config = dict(
    arch='transformer',
    model='CTC audio transcriber',
    dataset='read English sentences (LibriTTS-R)',
    train_examples=15625,
    n_mels=80,
    hop_length=160,
    input='log_mel',
    spec_augment=True,
    win_length=512,
    tokenizer='word',
    vocab_size=8027,
    norm='layernorm',
    norm_position='pre',
    activation='squared_relu',
    head_dim=32,
    fused_qkv=False,
    bias='all',
    qk_norm=False,
    parallel_block=False,
    moe='top_k',
    drop_path=0.05,
    num_experts=16,
    moe_every=1,
    expert_mlp_ratio=0.5,
    experts_per_token=1,
    shared_expert=False,
    subsampling=4,
    layers=12,
    width=192,
    positions='learned',
    residual_init='none',
    optimizer='soap',
    beta2=0.95,
    lr=0.0018,
    beta1=0.9,
    shampoo_beta=0.95,
    eps=1e-08,
    precondition_frequency=20,
    max_precond_dim=512,
    one_sided=True,
    adamw_lr_other_params=0.0029,
    steps=6800,
    batch_size=96,
    epochs=41.8,
    lr_schedule='cosine',
    final_lr_fraction=0,
    warmup_steps=200,
    weight_decay=0.1,
    adamw_weight_decay_other_params=0.01,
)
Rows from block 8 of a small CTC audio transcriber, named by matrix and row number. Rows with one number within an expert belong to one neuron, the router's apart. Each number is 128 + 24 x the weight over its row's rms, rounded and kept within 0 to 255. All counts start at 0. Numbers have three digits each.
Before each expert's rows are labels from the 100 clips, of 14976, where the router gives the expert most weight on average: "top examples" is what is common among them. Only what is clearly more common there than usual is listed. The data: read English sentences (LibriTTS-R).
# router: router (model.blocks.8.mlp.router.weight, 16x192, trained with AdamW), inputs 0-47
# up: expert up (model.blocks.8.mlp.up, 16x96x192), inputs 0-47
# down: expert down (model.blocks.8.mlp.down, 16x192x96, transposed), outputs 0-47

# expert 14
top examples: the word "up"
router.14:150102132091131121109155172159145120165122135148122116124121167103081123110097144132149096140107162165092102096134137168140099103145125120155133
up.0:175159111104165127108136155160130126103151119097115106141092140106104122155119123117155099151097101121127135111133140153161123119135111178127141
down.0:111142168099121106121120092159149131120157084129129146157138156157138100179136124108101144080110132095162157139106139110114124084130150121164154
up.1:115121121126134093135136124117149151136154089106139171122157105107110103117127125144114133079111157096079147125130095113121122170144125094103085
down.1:118138147068114089162106120148154119112128105058150118110136106139114150086123132133096111141165147115100164138157115087134120107162133135157132
up.2:130141124166146130132154088093108129110115120108145133144106167128128137100153167102151165131083115129099105142130110122138128089155153098147130
down.2:144111108171142172121145149124177165149117069174107143151110117077092142125100129124120110101105094116141147090094150148119108120114160153096120
up.3:114139144124128096153142115107141154160102157132117069113116107124146174110128107131125152092111085092119138138153161133115131123096091123129139
down.3:089107137136146126156149195140150071125114144143118097128132127120145108133126123118126104154171151137127127099159149139144121144136155113149129
up.4:121144140112138155115110153110104124089118125126127111118096138095128117159131119128145090124134135155125156127131161130146128115125158127123124
down.4:105128125173142116096123110103103126082102141122169156130154127148137104116156130140082173128120113134115087119145105165157112099137116139153088
up.5:149134108130096168077141111100133158106134120088105120182110146113128127133126141119096133123099130105081152097126108137126155173131138106093165
down.5:118159162146114118133123095126087126142094136165182186181133149149113111111134135140140127127113105132143138130106125111112143103100156104134106
up.6:146124126133133149129103197127149136112105129113115106128091106139109130162108122108147113147143114106131154161172097113110152157093134118077138
down.6:109119124136170169144197147148148113107112113109121099118077123106114115150110141108118097097151100133134191171116127088123137116114148130100148
up.7:139116105081128111135149119120133137110158146130116094132161134119137180102084125122143120134155088098130139158139124153142099132154122094159120
down.7:123135131136185156119161154148115147117110069123101138105103145119122086151133085123113081125068145111149150126132082098074113159116146135120143
up.8:145098174107130090121126112122129199104129147154133140102174119062131133102178127131142165134114164153099183166157144102151100139125074144135116
down.8:128093103123159162127134130121142083155134103139091129138105116134086105142109137103183119158135135123114117186140143138138111139100118132134177
up.9:113156143118103130091123108133095112153130079138111122111130109128168120145135114141145097181132151167148089090179134131168145169157115098152110
down.9:147100120121124137124161145132114121181117158144107121099141131134118097115112118116122133094115127129169138098129128111099093089135176151084128
up.10:128129116106134105154159097095136155136134130131169132141100138147159133144142124101130131131135123162107103145137071117158111144098125140103156
down.10:158137129119125105082129097085143172110148103150150112164076170141166153077121134137144158116154126171145109141098113094113168148125158159152122
up.11:085152125166131196134124118120134148123116124119160121140116123119097114168141116100067120132123136100139140147106133150155138084125177100142093
down.11:114144134098141128132148147133169157119160113130125130075121142112108141155097143135130107120159095111160126117115093070163152111128123172140141
up.12:103088099117121129114113121127080114107133124124130146112120121099162119095113148109131113102118181136134133158133124148157137138178113163153078
down.12:135115091135120127162097161133116072159114166160114123140112139140146117101097153134124114112140135130135109123114172159132170102135182092097112

# expert 8
top examples: the word "to"
router.8:140125112126125160154114120149119111112119136156111128143119106148109174121127116117181081163139141146149101118067142077167139115141202120107163
up.0:163108156147112117147158136164128103103111113126111092127121135100147140160094095101078107155140118124117124153124140087139128118150147102129163
down.0:067112163129122115117113197145169123107148114175154125105082122140126123145117137191168121103124140085102087144130078105148136138130185118119087
up.1:102131116151137148128098078122118160160146133106106162148127119078129133131121115141151125125144114133102131113135159157116115210120149129110125
down.1:108123133148124099110089135155142156124129116134166141111153104128127127139107197132193144129151131130125069115150118108115170131117100105143159
up.2:160115153134173176152153107114149176171123100123163131131131119135114131099173142137159130103112171070111133128177141157138126112121145137118123
down.2:164106110133116136141102136121126150135121121136103133158124140130138153123099114123130117179158187152106081138186172104174172165091172135167100
up.3:131144121139141146105118209089113116174119090118111158114107102106088150098152155116114115115119138132124119145150101136122122153159111101096136
down.3:075125135169113109081114065052122141133090145147127138118165158172162112135132127150125129174121113133123114146140095164129095160129115168130112
up.4:169114142130159124126159145166119124108083168107139117173171089156119134091134101115115097168140167119121120111097118102159139090165096129124117
down.4:120092124136133148135097142103128137134158157143113146092165189120153148100127052135187112151106115124159136146112105107151169157144124135159150
up.5:167133125155127113133166117106124092108148120127105086082138150159085100117145163164110105145097103144108114168117128110132115139075109116160119
down.5:109121132151107149151153164153144130134158100122099120108108093142110101147101117087102127150133114130110155107196096151089130138136076090144136
up.6:119118122127139099156159132128130131102148161132143128130157115143109113110151140125095129110117081083122158126127121144135103138132131137075120
down.6:163091141100111093133120080145120121152124143123103150122149183152129097139132085122126119167122105115159132125115130118164116134171178145077164
up.7:136154114147133130166129157143155177127141132135106138114092140098109113103118111166163169141130177155108085111137128115155148138140120127162071
down.7:141169157154176128097138164128104111117120131134118137119076097135151138090158123123131123127156122101108105172152151135124122111134118127145107
up.8:151085154122119108119174167142073098147113145125105114128091143168147156129138130137144148104165135140141094092114097145167165138132172133091156
down.8:117094143134149125133122116139118089116124146104131126125103116093163148130119130109074137095160175134183135142128132072118107125112139153105115
up.9:160094175051151147101156132137089130130127137143134158145153162111139117099136128148141130133130163101133138117188108095202125119194128131149154
down.9:104149154119149123113129154109080109126090155147105093107125122119152142137105143073100119094131140160179137148096126136136131107117134150123141
up.10:145129146094160160104121135119142113149136101129151129145142148135076150122140122079110098118112122149150129095142148117098167105107104144144110
down.10:150142157170122146129122056153111132112134135112168118141103117171118115139115177096092113151101113119104112162124137179144124143100167113100163
up.11:160069155111138095096093103146096140129118119120123114139142087129144098100156129113118099135161132129168132159140168145122100158113133123121106
down.11:088148131157154160146127136138106100141144124116120112113092094101121132113117144120085126097136101152131090140098133147101152140074131112098142
up.12:117182144126140133129135189136127102127082116132129149157118113143095125085122147151112114182117121157105089129107127130103146169152154132097119
down.12:109128076116133103150139162138165174124153112146161117103144128137130134121146111140170141148111087128074103135175108110148112163149098109149129

# expert 9
top examples: voice: male
router.9:122118141132114128180152101153135070148142145121083100140128169132126123125123121150131117139160121152159116162116151127133169149129170148126176
up.0:139120110133136149114157137150095117052126188140113102110161119151135145190161166134095091119163136124137129162163122090180107162140150098140110
down.0:087146115114121112153122143123104126163111110108146135134125113124136115122118148092117096110149162139153055117144100173121100116079152127136133
up.1:148135166108159122104119149187173144132126141130146097113161151121163136138136157126144099139137126100111138123165088115148120138131090101153135
down.1:102111112153120133117149168125089099119086137139117169112112153129091113147134143139130127147145071108107144080125123122145074118099142153120135
up.2:124122116096136118077123141142131153139198108119093103139103110135131116121155110137118105122139144087131159117136142176146120145125133151146107
down.2:166134120150130126115108085126121123127073122133129134099188117160130078125130157169088136141121141119103130101130142110121112067128124123152130
up.3:141103103125133110100120132108120093131105117143137139147110148129135135147097133130144127076132138142140139085083077150183160112093192132104199
down.3:135126154145143125139121098105140170105157101107078083145136134081138159146125163141155154103108120101128144128099093157174126143088123129174116
up.4:125107138128142087100059128108124144125146154143157134096178133134119092084154132138124122113148155116104139141155153096095145128118080107147105
down.4:134125104135111160139138155123109134129148123146123145115105122102119095147082152132098086143114144180155163141164122075089107124102110103130161
up.5:112167092209111115098125137131164114130141150180117151101139089096152180102157121098133136141146146126138122137118104132092117116122125121133140
down.5:114105107135145115166138189165166148139111170118104202115144143134101077122148146143146102139130116113123169138107121114139100120115135105109114
up.6:125143124149155100139143091160136116094157144143148138150112088094147138109134104152145117147100096130131141177157099100151131093134077152110106
down.6:088131128131118170157117115138154179120127071154118057137122142150125179151082111126145124160119145148138122118146127113148141082154141094172098
up.7:103160134089109132111126107123151135119145105131133108151114145114132179124115126143098133137134115098096140105145147133141134173129114115133115
down.7:088133144142090091126105127119135119107162162107120142111169160120133172160112139107110137069149108150116121210130119117154133107110119124141147
up.8:186108097135146092116125124125120100110158120112134152119120169125119104133127143154156132146119105109109147155131147139115126109100144139104118
down.8:171120149174130116149103104123133156120133107081130116158100151139165164103161122123083116211130160177104100127077136126119133145101105140150122
up.9:106148135153110142148071097087107105126162118120127147124143138156168116134153122143137111118150125120089143151115141089121127149126147070099118
down.9:090136140122145132115099133139134146162112134144157097097113177141134119124139114147132156138117139135111098102101075099096131108116122105200125
up.10:114162066137135124114139144124155129162135161119127151122139147080100091170109169133101119134171151081147147154118100130135093113117110109147108
down.10:105166180155119111141171125154141117142179137123102117102125134130145116145103150093134133107113106115095150135108133130098140107112100095162128
up.11:150154125121145102106171143141127160140136117139139175095148143184156151126121151167079143077141114087133105117159139114135147139127103129087104
down.11:086134144151179162140132098123109118141136131117132101128139127096074141130120103132121108180064155115158104105138125149087151132126125160105120
up.12:133128134186152115159133158118111076164087133128141112090105102095122112098139141110121114138154117193143121149135134147112121117088121133122154
down.12:151111146159134122147087111132118156081130088096156126128134116124122146089087148113124112161141113095138133131147133102110135143120139176108135

# expert 10
top examples: the word "he"; the word "his"
router.10:117123154149121125159132121090091135129097122118080090143100111127110133148150135100137082140155144159174142143128190136120151133182169105093167
up.0:138115131138145151113113102164137133144117076164116122109105132116096178139152155108121141088136140153090122116154123136125131095141113152121120
down.0:135133114137155142139187133112156095164220146126106109119112118118132144127134089144096140099156174155137144114175159130108145093105142085124134
up.1:118115135071104099130116085083139117171135071122110142135111149115144120128156137105150125133125099159122119178159100142174091190111093174101120
down.1:158133152105141118108136122128158154137150125122164097118140172135142099163098144136142109158151168111175127142142100125117149129164106155139137
up.2:142134134090139130095135149174124141139064123156114139089129095149117141070129106125130117165131125114098154121104112125134127111170112120138090
down.2:106160126145112122119100128114125104088145131149154144118159123160091171132142159128138160099131129118164086154157122129165080135133134077129096
up.3:147152126126155137113156113092079117108133152161123152150130115142102113099116133168136118067141111149145164154139138183099140113167124156101074
down.3:145114152128131146120103130118127137108106104075146073164116101123108146109106110148098129160149117115084156072142125175123093105129126116141149
up.4:125154115142150131116094123099083146166114137161199181117119129127135141096123163120138135100106150127129150133129089164104134139085109122155111
down.4:145109103155135187140183168178109108163134124129113115129078146140115107146118131100076125187173133085135147149107122156123126137121136094121122
up.5:135099136172111158096142139072113093086163145104122082113113121116142124140130162118121099094141107119114166104152119179125135129136117104117091
down.5:156099081111096115112116126131112113167078143128114144130114121140093123097094127084133121163094097133111136150097140194116152142122114153162106
up.6:110184112169139155110117157184183111158142102133097161133105159111133090141153153084119111117087092119134145151125119140124128105104088124123125
down.6:101122137095080109157179110176098112155153164146120154109134171151167157133118141103125118086156120146142112133097129102147097136102167138106186
up.7:137156106123163152128150154088163089107164104119152136132143114114145168129115155105137115108175194100125130125116096125130148116162137109091135
down.7:129104117146174141172106125108216145112157101095120120180136149082086136121109084130173106143145145066129099113179100126137155144187133113142123
up.8:129171103092130141117140116129122114131132085100101126185139135102177193126136095141108169130119138127153153108169130109128102149125170142147151
down.8:119136101090128116105131127107137193111121163111181108140156103107149148129141137171147174112098119089111107141149095101155108172137095129156102
up.9:128136118158111082079106126114114101124162142131130113108134143148114137108100116136115136122107161145124168154183117122116084175088109071144124
down.9:133127132128097092123077126138096106131084175121138126136127092150128137161166164119112162131122129121129109135188125117177092104147110126122107
up.10:139109089139140140103107134109109090101152116099164107083078114148127153093137127118127107102151124132142133132161088139128090145141102108144140
down.10:138098094141139099135106110118103135151096079137171110123165163106125170162122089101136136146117159145157116112143148111134095105131119116143132
up.11:146143114167137182131116163141140129157118124119178126151116149091125119145154169097159145116086137140084097143134116138140114138130150076139153
down.11:128123104098145110103132097145119108112175131199110141127130137102179114110092116118142106147167136123150089081142129136152117127148120112108120
up.12:117117106144099103103167113148103166139064117104089156142129092108109115173105146131126112161117102117118130125112147115124126126147123144092144
down.12:127130140140113130099104100100091093115148103095136102159089098137120125084128140130139102101161112156151167140132135143149118142106113137148131