Rows from block 2 of a small CTC audio transcriber, named by matrix and row number. Rows with one number within an expert belong to one neuron, the router's apart. Each number is 500 + 40 x the weight over its row's rms, rounded and kept within 0 to 999. All counts start at 0. Numbers have three digits each. After the name is the row's rms in percent of the matrix's.
Before each expert's rows are labels from the 100 clips, of 14976, where the router gives the expert most weight on average: "top examples" is what is common among them; "loudest band" is the band of the loudest frequency at the time of the peak. Only what is clearly more common there than usual is listed. The data: read English sentences (LibriTTS-R).
# router: router (model.blocks.2.mlp.router.weight, 16x192, trained with AdamW), inputs 0-95
# up: expert up (model.blocks.2.mlp.up, 16x96x192), inputs 0-95
# down: expert down (model.blocks.2.mlp.down, 16x192x96, transposed), outputs 0-95

# expert 15
top examples: voice: male
loudest band: 250 to 500 Hz
router.15 102:447462519430517501499503491537526433567509488519451511503508491466490475511554482427496460509486552619572572532505491519498461518570550451480475467527521566554504553525482492535463541476565532523532495544469573557509414527418579534467439481472541525515549463489543448512545474550502504513
up.0 090:510433504505421528433515572477510443526604499490520453506554477513513533528451474493495526488542518453487495492483400496558457557462480521462459499456547501485516475467451564454556442504489539514491558505502533481518503527526466553500553513488485531475492475558449522526480495490521477464
down.0 095:449497468591525504529503544489557469490440492470470526495445433457473450484507570529486482472561420422563480481429508501446416508518461535521519530580497421527549434529526518585509514558502542502488556501528519463512516515509480467531508510467457420527477578508472510447525473547472495492
up.1 095:460466533473458514507521492455487516481505486606450456524559544544532451478469465504481507482470471424546537462479570566477513460491507534497439507458422452492544519492522459498574567443495564531519521555519525525462535481566549554498518590460516402497521500462585481498486525481510559464
down.1 093:500523513500508460432490538480491513569441505533541489579467509543488481474471443517542504466473397506519524447496520491500507529417543450498540543555478528536509503472465444541544441481512540487511549519538549470453541536493431539557500438512550436525480572487491512458468476462575549545
up.2 094:478457423510518454545525489461432531452536490453554510502505547468498545427439493547436524523544447511551461514449500538461481478423443526483478526505574462532473482527558491501490458550481550478459552509512482545522511512497465532459495477599459543455489465492486527491494517523516514509
down.2 091:527467466607460456497551483458460536518426572442451524525509486528510488449478488488553475572469524546489464467437517547438477461480501516499453435504464545531499528578516563500549549537507399531487519545519552470475475374483553502503489502541456525525477514547456499561531523548504463422
up.3 095:502545514459452447519478439486487531553451463502479514491519561492481509500468514447504539488506537503557480443472496488507453558474522443560570483533582487472520524468455492492444563556534501448574504528446488502497501510514474535544499464518480550522377492467451514468499516478533519451
down.3 101:534493520551590510540448586425529500457493460478453593535449518481543476478484472436421508591490542491529548464474507554480617503501481535511498523529512510468526564491481444479461533484440567431568513542411516487439494529578467528515539497553448537491494498541550477577514511488482523513
up.4 102:472550502566460560510446548515471510454488472452539563454451479513547516452511495547530509453538475487428450518491497557483432475511444430552474465435538481546479470513478516521496506492569529494561500472529566485448482569471497431511434493572501474585511549523531537555515497530477538466
down.4 093:468502474553431521409479489471455512479516530530550509481502376492558475457517525520560513522486466496461484490548479530456531533503459469601591487424513510491488549512538536508473556495553486453499476543533474527502597517557534477498516568522460492511492531471538544527458419551427546569
up.5 093:511512480508533472496486440581512525461556527493530449532581501478449464513451459473456426471471578509466494455473590560512533532603497467527490515487456500497446507484512517452459497515553502526586531478514498507502472465523454545555542482511481546543518448503466542422454484532430454461
down.5 101:465621465563476482431527545466482526486498469502497517461532463534494605525558604530534464454475466530472447485507556505512521465512428474542422460488453587469416469549411479556533514457502450547508461556478481463573517473468507539528451560520488450464520508519524526481527518477544454515
up.6 099:429534531487527482492418503525496588470487439504499496541563519414475420532529493498447560475474564531499525426530536547559560509458574504505546492524532527449547584511460513581489435436519456504526473480435469489529497493503527544458499463529515540533525519497502504480511499508448496514
down.6 103:457505475556538509502500487505504471480530540416511563529492469454523520542510477477417485484546499536508411448482554597590566547501585469483545572503501504587418511551473485541504474528498475575560531463567482465535496474450540584507486511448418550482599508458472544480514523496436514506

# expert 9
top examples: voice: female
loudest band: 500 to 1000 Hz
router.9 099:509474507450510460490530542551480455562573478546475524427557474497528530548512524480497452476504525615534536569524475504529438487544534472543460451539504483534503543523500522527495548570552497516545501508479491582497449468490528499479450527467558551505547510503430505498528453537502468533
up.0 087:486476459557506525509504459546545495495439488457455513498544446517492424524517573470522519514477479470526486522537490481495516473433503539504493423526509468467534504544515581558575498512501543541474553468560441529425531502589576438526593485555496505488508511512468528538557517522495502502
down.0 095:518445494487544535527439463529516466505605445425540497428501544444438505493545554569431486525500517454524497569514449567521470459482448529521536446472549475571477493524543504431493466524475548510546597471430534516486494488451471472565505495508477551537444513495470492527519528422443472508
up.1 096:494467430543536531460525573532515471489508540493460422515494492523477537475484484571411551456573430524488487505454523452502501444459491527522493470481508503531476461524512545529440460459506528477465514406574539443496551464425508411515472534506467470470464496452560512525479479521558515546
down.1 092:496472517563485584522485523475493548477522522515444537540453423490523473508537547456553512500505444518519504491538547447576444519543526513488489477482422476501556526488541562563516483476425498571478439460496473519558435472412494506500457525511460493524484460504538470524480596477453500463
up.2 105:525560493578477522490509475462489589486448448414494553496556493497520443465573484533486465572495487490397478508521483506469453507476434521528463461500465451484549430468489445482539436464435570581528485480536511519464537470488485459467479477637483483481486486507438491476516429534451519489
down.2 104:513505538561499532551488507454424505559547514498403555473527528447569465493465510441477476510504519486472519527439428501588490542496450540519447489476505490498519529489490594535509519501509547524532494460468455505556551473559581468490529552423455511466576459563462433472422570510537448571
up.3 106:427481527527557565525563532509478495484478491495548502506502465490460540467535448525506550412483444418527501549453501536436498493487534414514507496518522500432438452521440451503439488523527408547450529495522506494494507530515544466485580495498576471515440577485505517435481500501539491472
down.3 097:494512533557488520460552509514484487472558485557574470589492513562565469509465556512586418490499429556444451524405462460380499540445492498502535492496400528449515479496570421444520479527489466528551568509489540515482506492459478562499509534483513501471501500471499473457498455481561502540
up.4 106:520526465511487495478446492498491507507530502547484458537521490536501504549506441550459579523452473539464446408528545564551528521455514469415535518503514422455479503568501567535526446541586482530552513440522492516513457506449525541450444527492494533469531452570493476502481444506524533456
down.4 112:474492506603470572542534546539507496478440494488530502546457556477498497525509580467535468490534461477473560506439473443468574533510555506456470469537440464503501491518495503546495448510499513539410466513475512457536539537467545543506525622496526484462457529452546480463542457503508437550
up.5 106:524462486581446443468463373511469498505558535492501519494489425531532479543448571464482602498477479503503532466466425515495500504490505477570467513486492496564511470447503483533607551485494536503496459484489480439530480535525477502628509540472474496561521593405484507526490437496463498570
down.5 107:435508459491582525500440500457499514482481515487483457515481457501542491517493531483509555620511517559448459471473530408502449562540524478493499455459471543507532547492503503474551543398540476542503480552458554545474556444501474430460494532526461483470423444528526482621435426540480582429
up.6 101:452383459462528580536496509464462524563567465450566467544551530411474492442463416501515564494520495479470500522502502612489473528482545533442469524553513496555497558511470472530416478525486500524520534521530523470535544549488447458567508498482445496581565468539537538478547522528466475517
down.6 107:551503514449503523399451379492497471505467489479537469529497560573526501528568494528523491445555490471516496458548575483495526517420502467461572481427511486467429486442502548471495503490522506459512503535466508476534474491486502452517534423507488504448576487510416532536501497472516519517

# expert 5
top examples: voice: male
loudest band: 2000 to 4000 Hz
router.5 095:463445455469590570459461496483548501511531509516520427501474499476544528530514499564433479476513443449505493521510468550479511444497457454434516452511509520583507503487499459499492507518503438583523596433515536485504521488467524517498476563490462525501497508521516462434398598500401536551
up.0 107:507455536500465467536472480429496471499544540400529506461557526483519548473505559500529486527514504490527526460515476526510507539482511482447537564474419530479463463471478483494584431545521531500542449442545493483593507510462428609499484470400519512496528464479467465447464454472598491517
down.0 104:489501469532464518447471534470465519507531475519484533472526489580410511537551523572539527544450519522417440526466487501464478503436539486509549480480610440473497474550476501454504449552556540473492485469585499494475560428570432464455477507419506630523538497499467517500504478464547578492
up.1 098:547484541498501528481509493541441474611564492440463548435519475548496507424473459519510537472531510449475524495559492481438515507501462541612439548486418482506543468496477435491519488479472537472488528487457509546414588453520521444529509450499494515511472537505502575508464485498524495520
down.1 096:581482467509521538553441535537537541452483525502405452457508424491538507489469469521505502476434528497444484471498458489402500478538511460426466505525496540493501481553549572476524518468491551512482469480530525504453497528552441534521480509520461470529533504498565404501499432535513495507
up.2 104:537471619476533502556546484532516520575393438545489536522472568444455494544472472479482511500433441455482475479469460519539554535480471533501510454524507511519467552485475542520480474535447455480481525465500511472558497512469489528511499433595559447556445458464506505501508532540544488462
down.2 107:537450475554604454495517465544562462433532483491543442549494543472534593541471452536553461535464556519476522512467486513512478464473538571519488570542522471539528533481439491515611471527519466538526522465508442505520530539489505450582447431524391484439484460471466478534521547477466488431
up.3 083:461562487552487516526526494461526499440464455532496523492507539552517505497526521481503530495532510466424521547482573417516499478475539487492440530426499477502477613468453505446438536464473532530465485563528463467568494539443484459510542459435488463483577463512458471525522463503480446505
down.3 087:494449458511493579550436562464464493490457498496512461498496493483475556444544497437560516551441501466457447389456491553487571464545549428459511519437502533452520432414519484556481432481545475478462502426505556487548469472600501480509472522549496528524485500532527493559479490534504539595
up.4 099:455453546485546515553466558466527454506546501573522453623455472463516477471550423517456471507547485477410533494509522519473459489470517492479530516511517563526572590538554495546494515489433470494508499487432537473491541472499530421451483546477478500482435444498525446483420523470428512501
down.4 093:480481486441448552475462460477519465476498492497515443504519467478563496443530451486517472541539524522502584546448552548495427512574490507486423523490451509553425533401515456509451492511477485531527466527573569485565520499560498513507460544510480543489452462477460477501486543499450515520
up.5 112:477447545503535534506458474510513547529496475466518506434509478521511489523553612482486547506484470469457483509534503496503562539429462513474546493490485437565518582460431507499518467475563551472476495459525523497491516564437455443493480462594504480524559508563523461496430524533491586473
down.5 109:527555430487492490481462522507470441484454511525483516512488463483570492539522496507452488445487523541461468483539529540483483468445530492492524451600502568553469582523449439575519543502507470498561504522494509504478518473466484500451423452481518516480506481636549476525547493502451482540
up.6 098:467474503516534495528584532442496553467409577487532449563528525501490493471474503482510478572506435538530551457513462572469474598535447433421555548537586505497518483548523492504480446551491510475507522497522516558610515523465531502455456444482508517462536403503513476452526548480518553427
down.6 094:553506558502464574551436468501472513465491524534517514499514513546487552482448517515467480612520510514526507542461475500457546478501527525455549410517511521466362522498543472498518484482485536585474529442465473507452499441476495494517463537442482475506432532332448462473485497457554446517

# expert 3
top examples: voice: female
loudest band: 500 to 1000 Hz
router.3 098:490483534428554458481538586552464459539541498540469547410556475459492511592493526450527475446476527601547518521507451509494472475572521505515480452507480492526530512481539524538462579528517509527548483511456465570499484435453530533457450520459596522487532503487468502505500453511519477536
up.0 096:470494467509454488570488495547518504448502456516487468544528519548502548455504485453557483498566476450530485524513489452493514514497580488494464548469520481497431567471540574520479455511562554525440455485548482491555538476463506503498512461524480510504513493613577445503526587526470496440
down.0 098:495488475476503591524468460531508476491544463546477471474514515519533552467441534553509506467499532501504475491538519482567539435543508426536426488547537517598530508541494433549509544523430439549535517457395487517563445474489478511517526500468478445510542576558466528442597533501488492453
up.1 090:508541541452526497471455535546555496467506472448530530515516479417525526492480551468440525542425524475544525468473463503534418519469508429447544501545527487479512521484521481453491424427520510497405496563505496485529511548541532535582485457525561492515496533449592456498515513525473488478
down.1 101:523546518535423479453507525493465567503453506517559587549527481553479519468592508534467496448521365399514544507515526467507471483513511535492434532500547466442425417552455495467534480576551470545479436453520522516498458455521517497476444497472572485515509495527456541421478458554491505570
up.2 101:413516578494454550540542521455571402452528473501466550453497469472461481538456458531515498521469511509577494479486506581477546506456554481470424499470458515533586564440479469464506530388454503548484559574435508467474517519518487513528509470451503418605464527522551458564480563470487511526
down.2 103:484478416447510552475520531482491514494504463480530575483411444443492489503577517557472559490509450523460547483491572518473477496504594457423573464571492459511522489550504476480493482451602502528505533582545641461482452425469470490477488446495491435464481532510536464486417516586476517521
up.3 108:522516428508484521555537546579555514515492426523537499476460543528447518554546537543495484423479488416532435515449479500475524530540590490475468482509450466477464498486518489427504474485573519465485494518586478439498493532560492529488557504576478508537477479528518590522546471479508487447
down.3 104:444474421607568497599491470519535491478441501422496575470429516486479521534476493486526463523489444498517459455454502523502509440462500480598554498420535546540424495536502590551477526501495435530480564456509465549451459537497497395499539550540435532451463515515492498527509587496461458469
up.4 089:490520498495496518482514476499444496526438391537493495552557561557500428506518478504508527519509508502531465521518502491521479488412538477457490461496560500538546532484522473507465426478520497555497496585544540490564451492437511534497565476523511525604521504476531417492487482472517467548
down.4 096:499459443486520531516426551455544495489493511505536479537470477445505577567553524477507516528539510537529567529467469531551510547619581509462496488514508506509555545425481451460521498449537436507464447507536484472500506416509486478499535435513429501500496524496632541494479498509476491581
up.5 097:425537579507451504529534403511510516488492489474471454526523544521478546513489557547529556517483419471430471449435496503516557499462586495486496541490503474555402514508451589473520520459482540540497527484557502503494484460517431447517513584452512513524530537450475529499437498504545535439
down.5 102:446582517508496491520528516476506450484491428578570515451539524429559437560466463527459555432510544441526472459497478530559475497551495472519460493582509492497452525462488506481471480455500490382484503420495467520562501553515519493513496555540541487563463512498554487512546440474536469520
up.6 104:562477472557453520479480468481491585523498490533557471541502546569428506494527508539567501533515467507491518581540515492489562545503513487533491535558507421473513447473432517511487454410503478561504538485509522535510543576518552511459502572478482508450455495470512481530450591475549494514
down.6 106:493454513466499537585422522525549528588516414455431450565544463508465515544553518537515444530536495425445450475499487524508505488515518496571415474498494479495492495460431566471520487550521510536535551468460481548424466518464527554535534431514544505445425501495437535527411488519477426492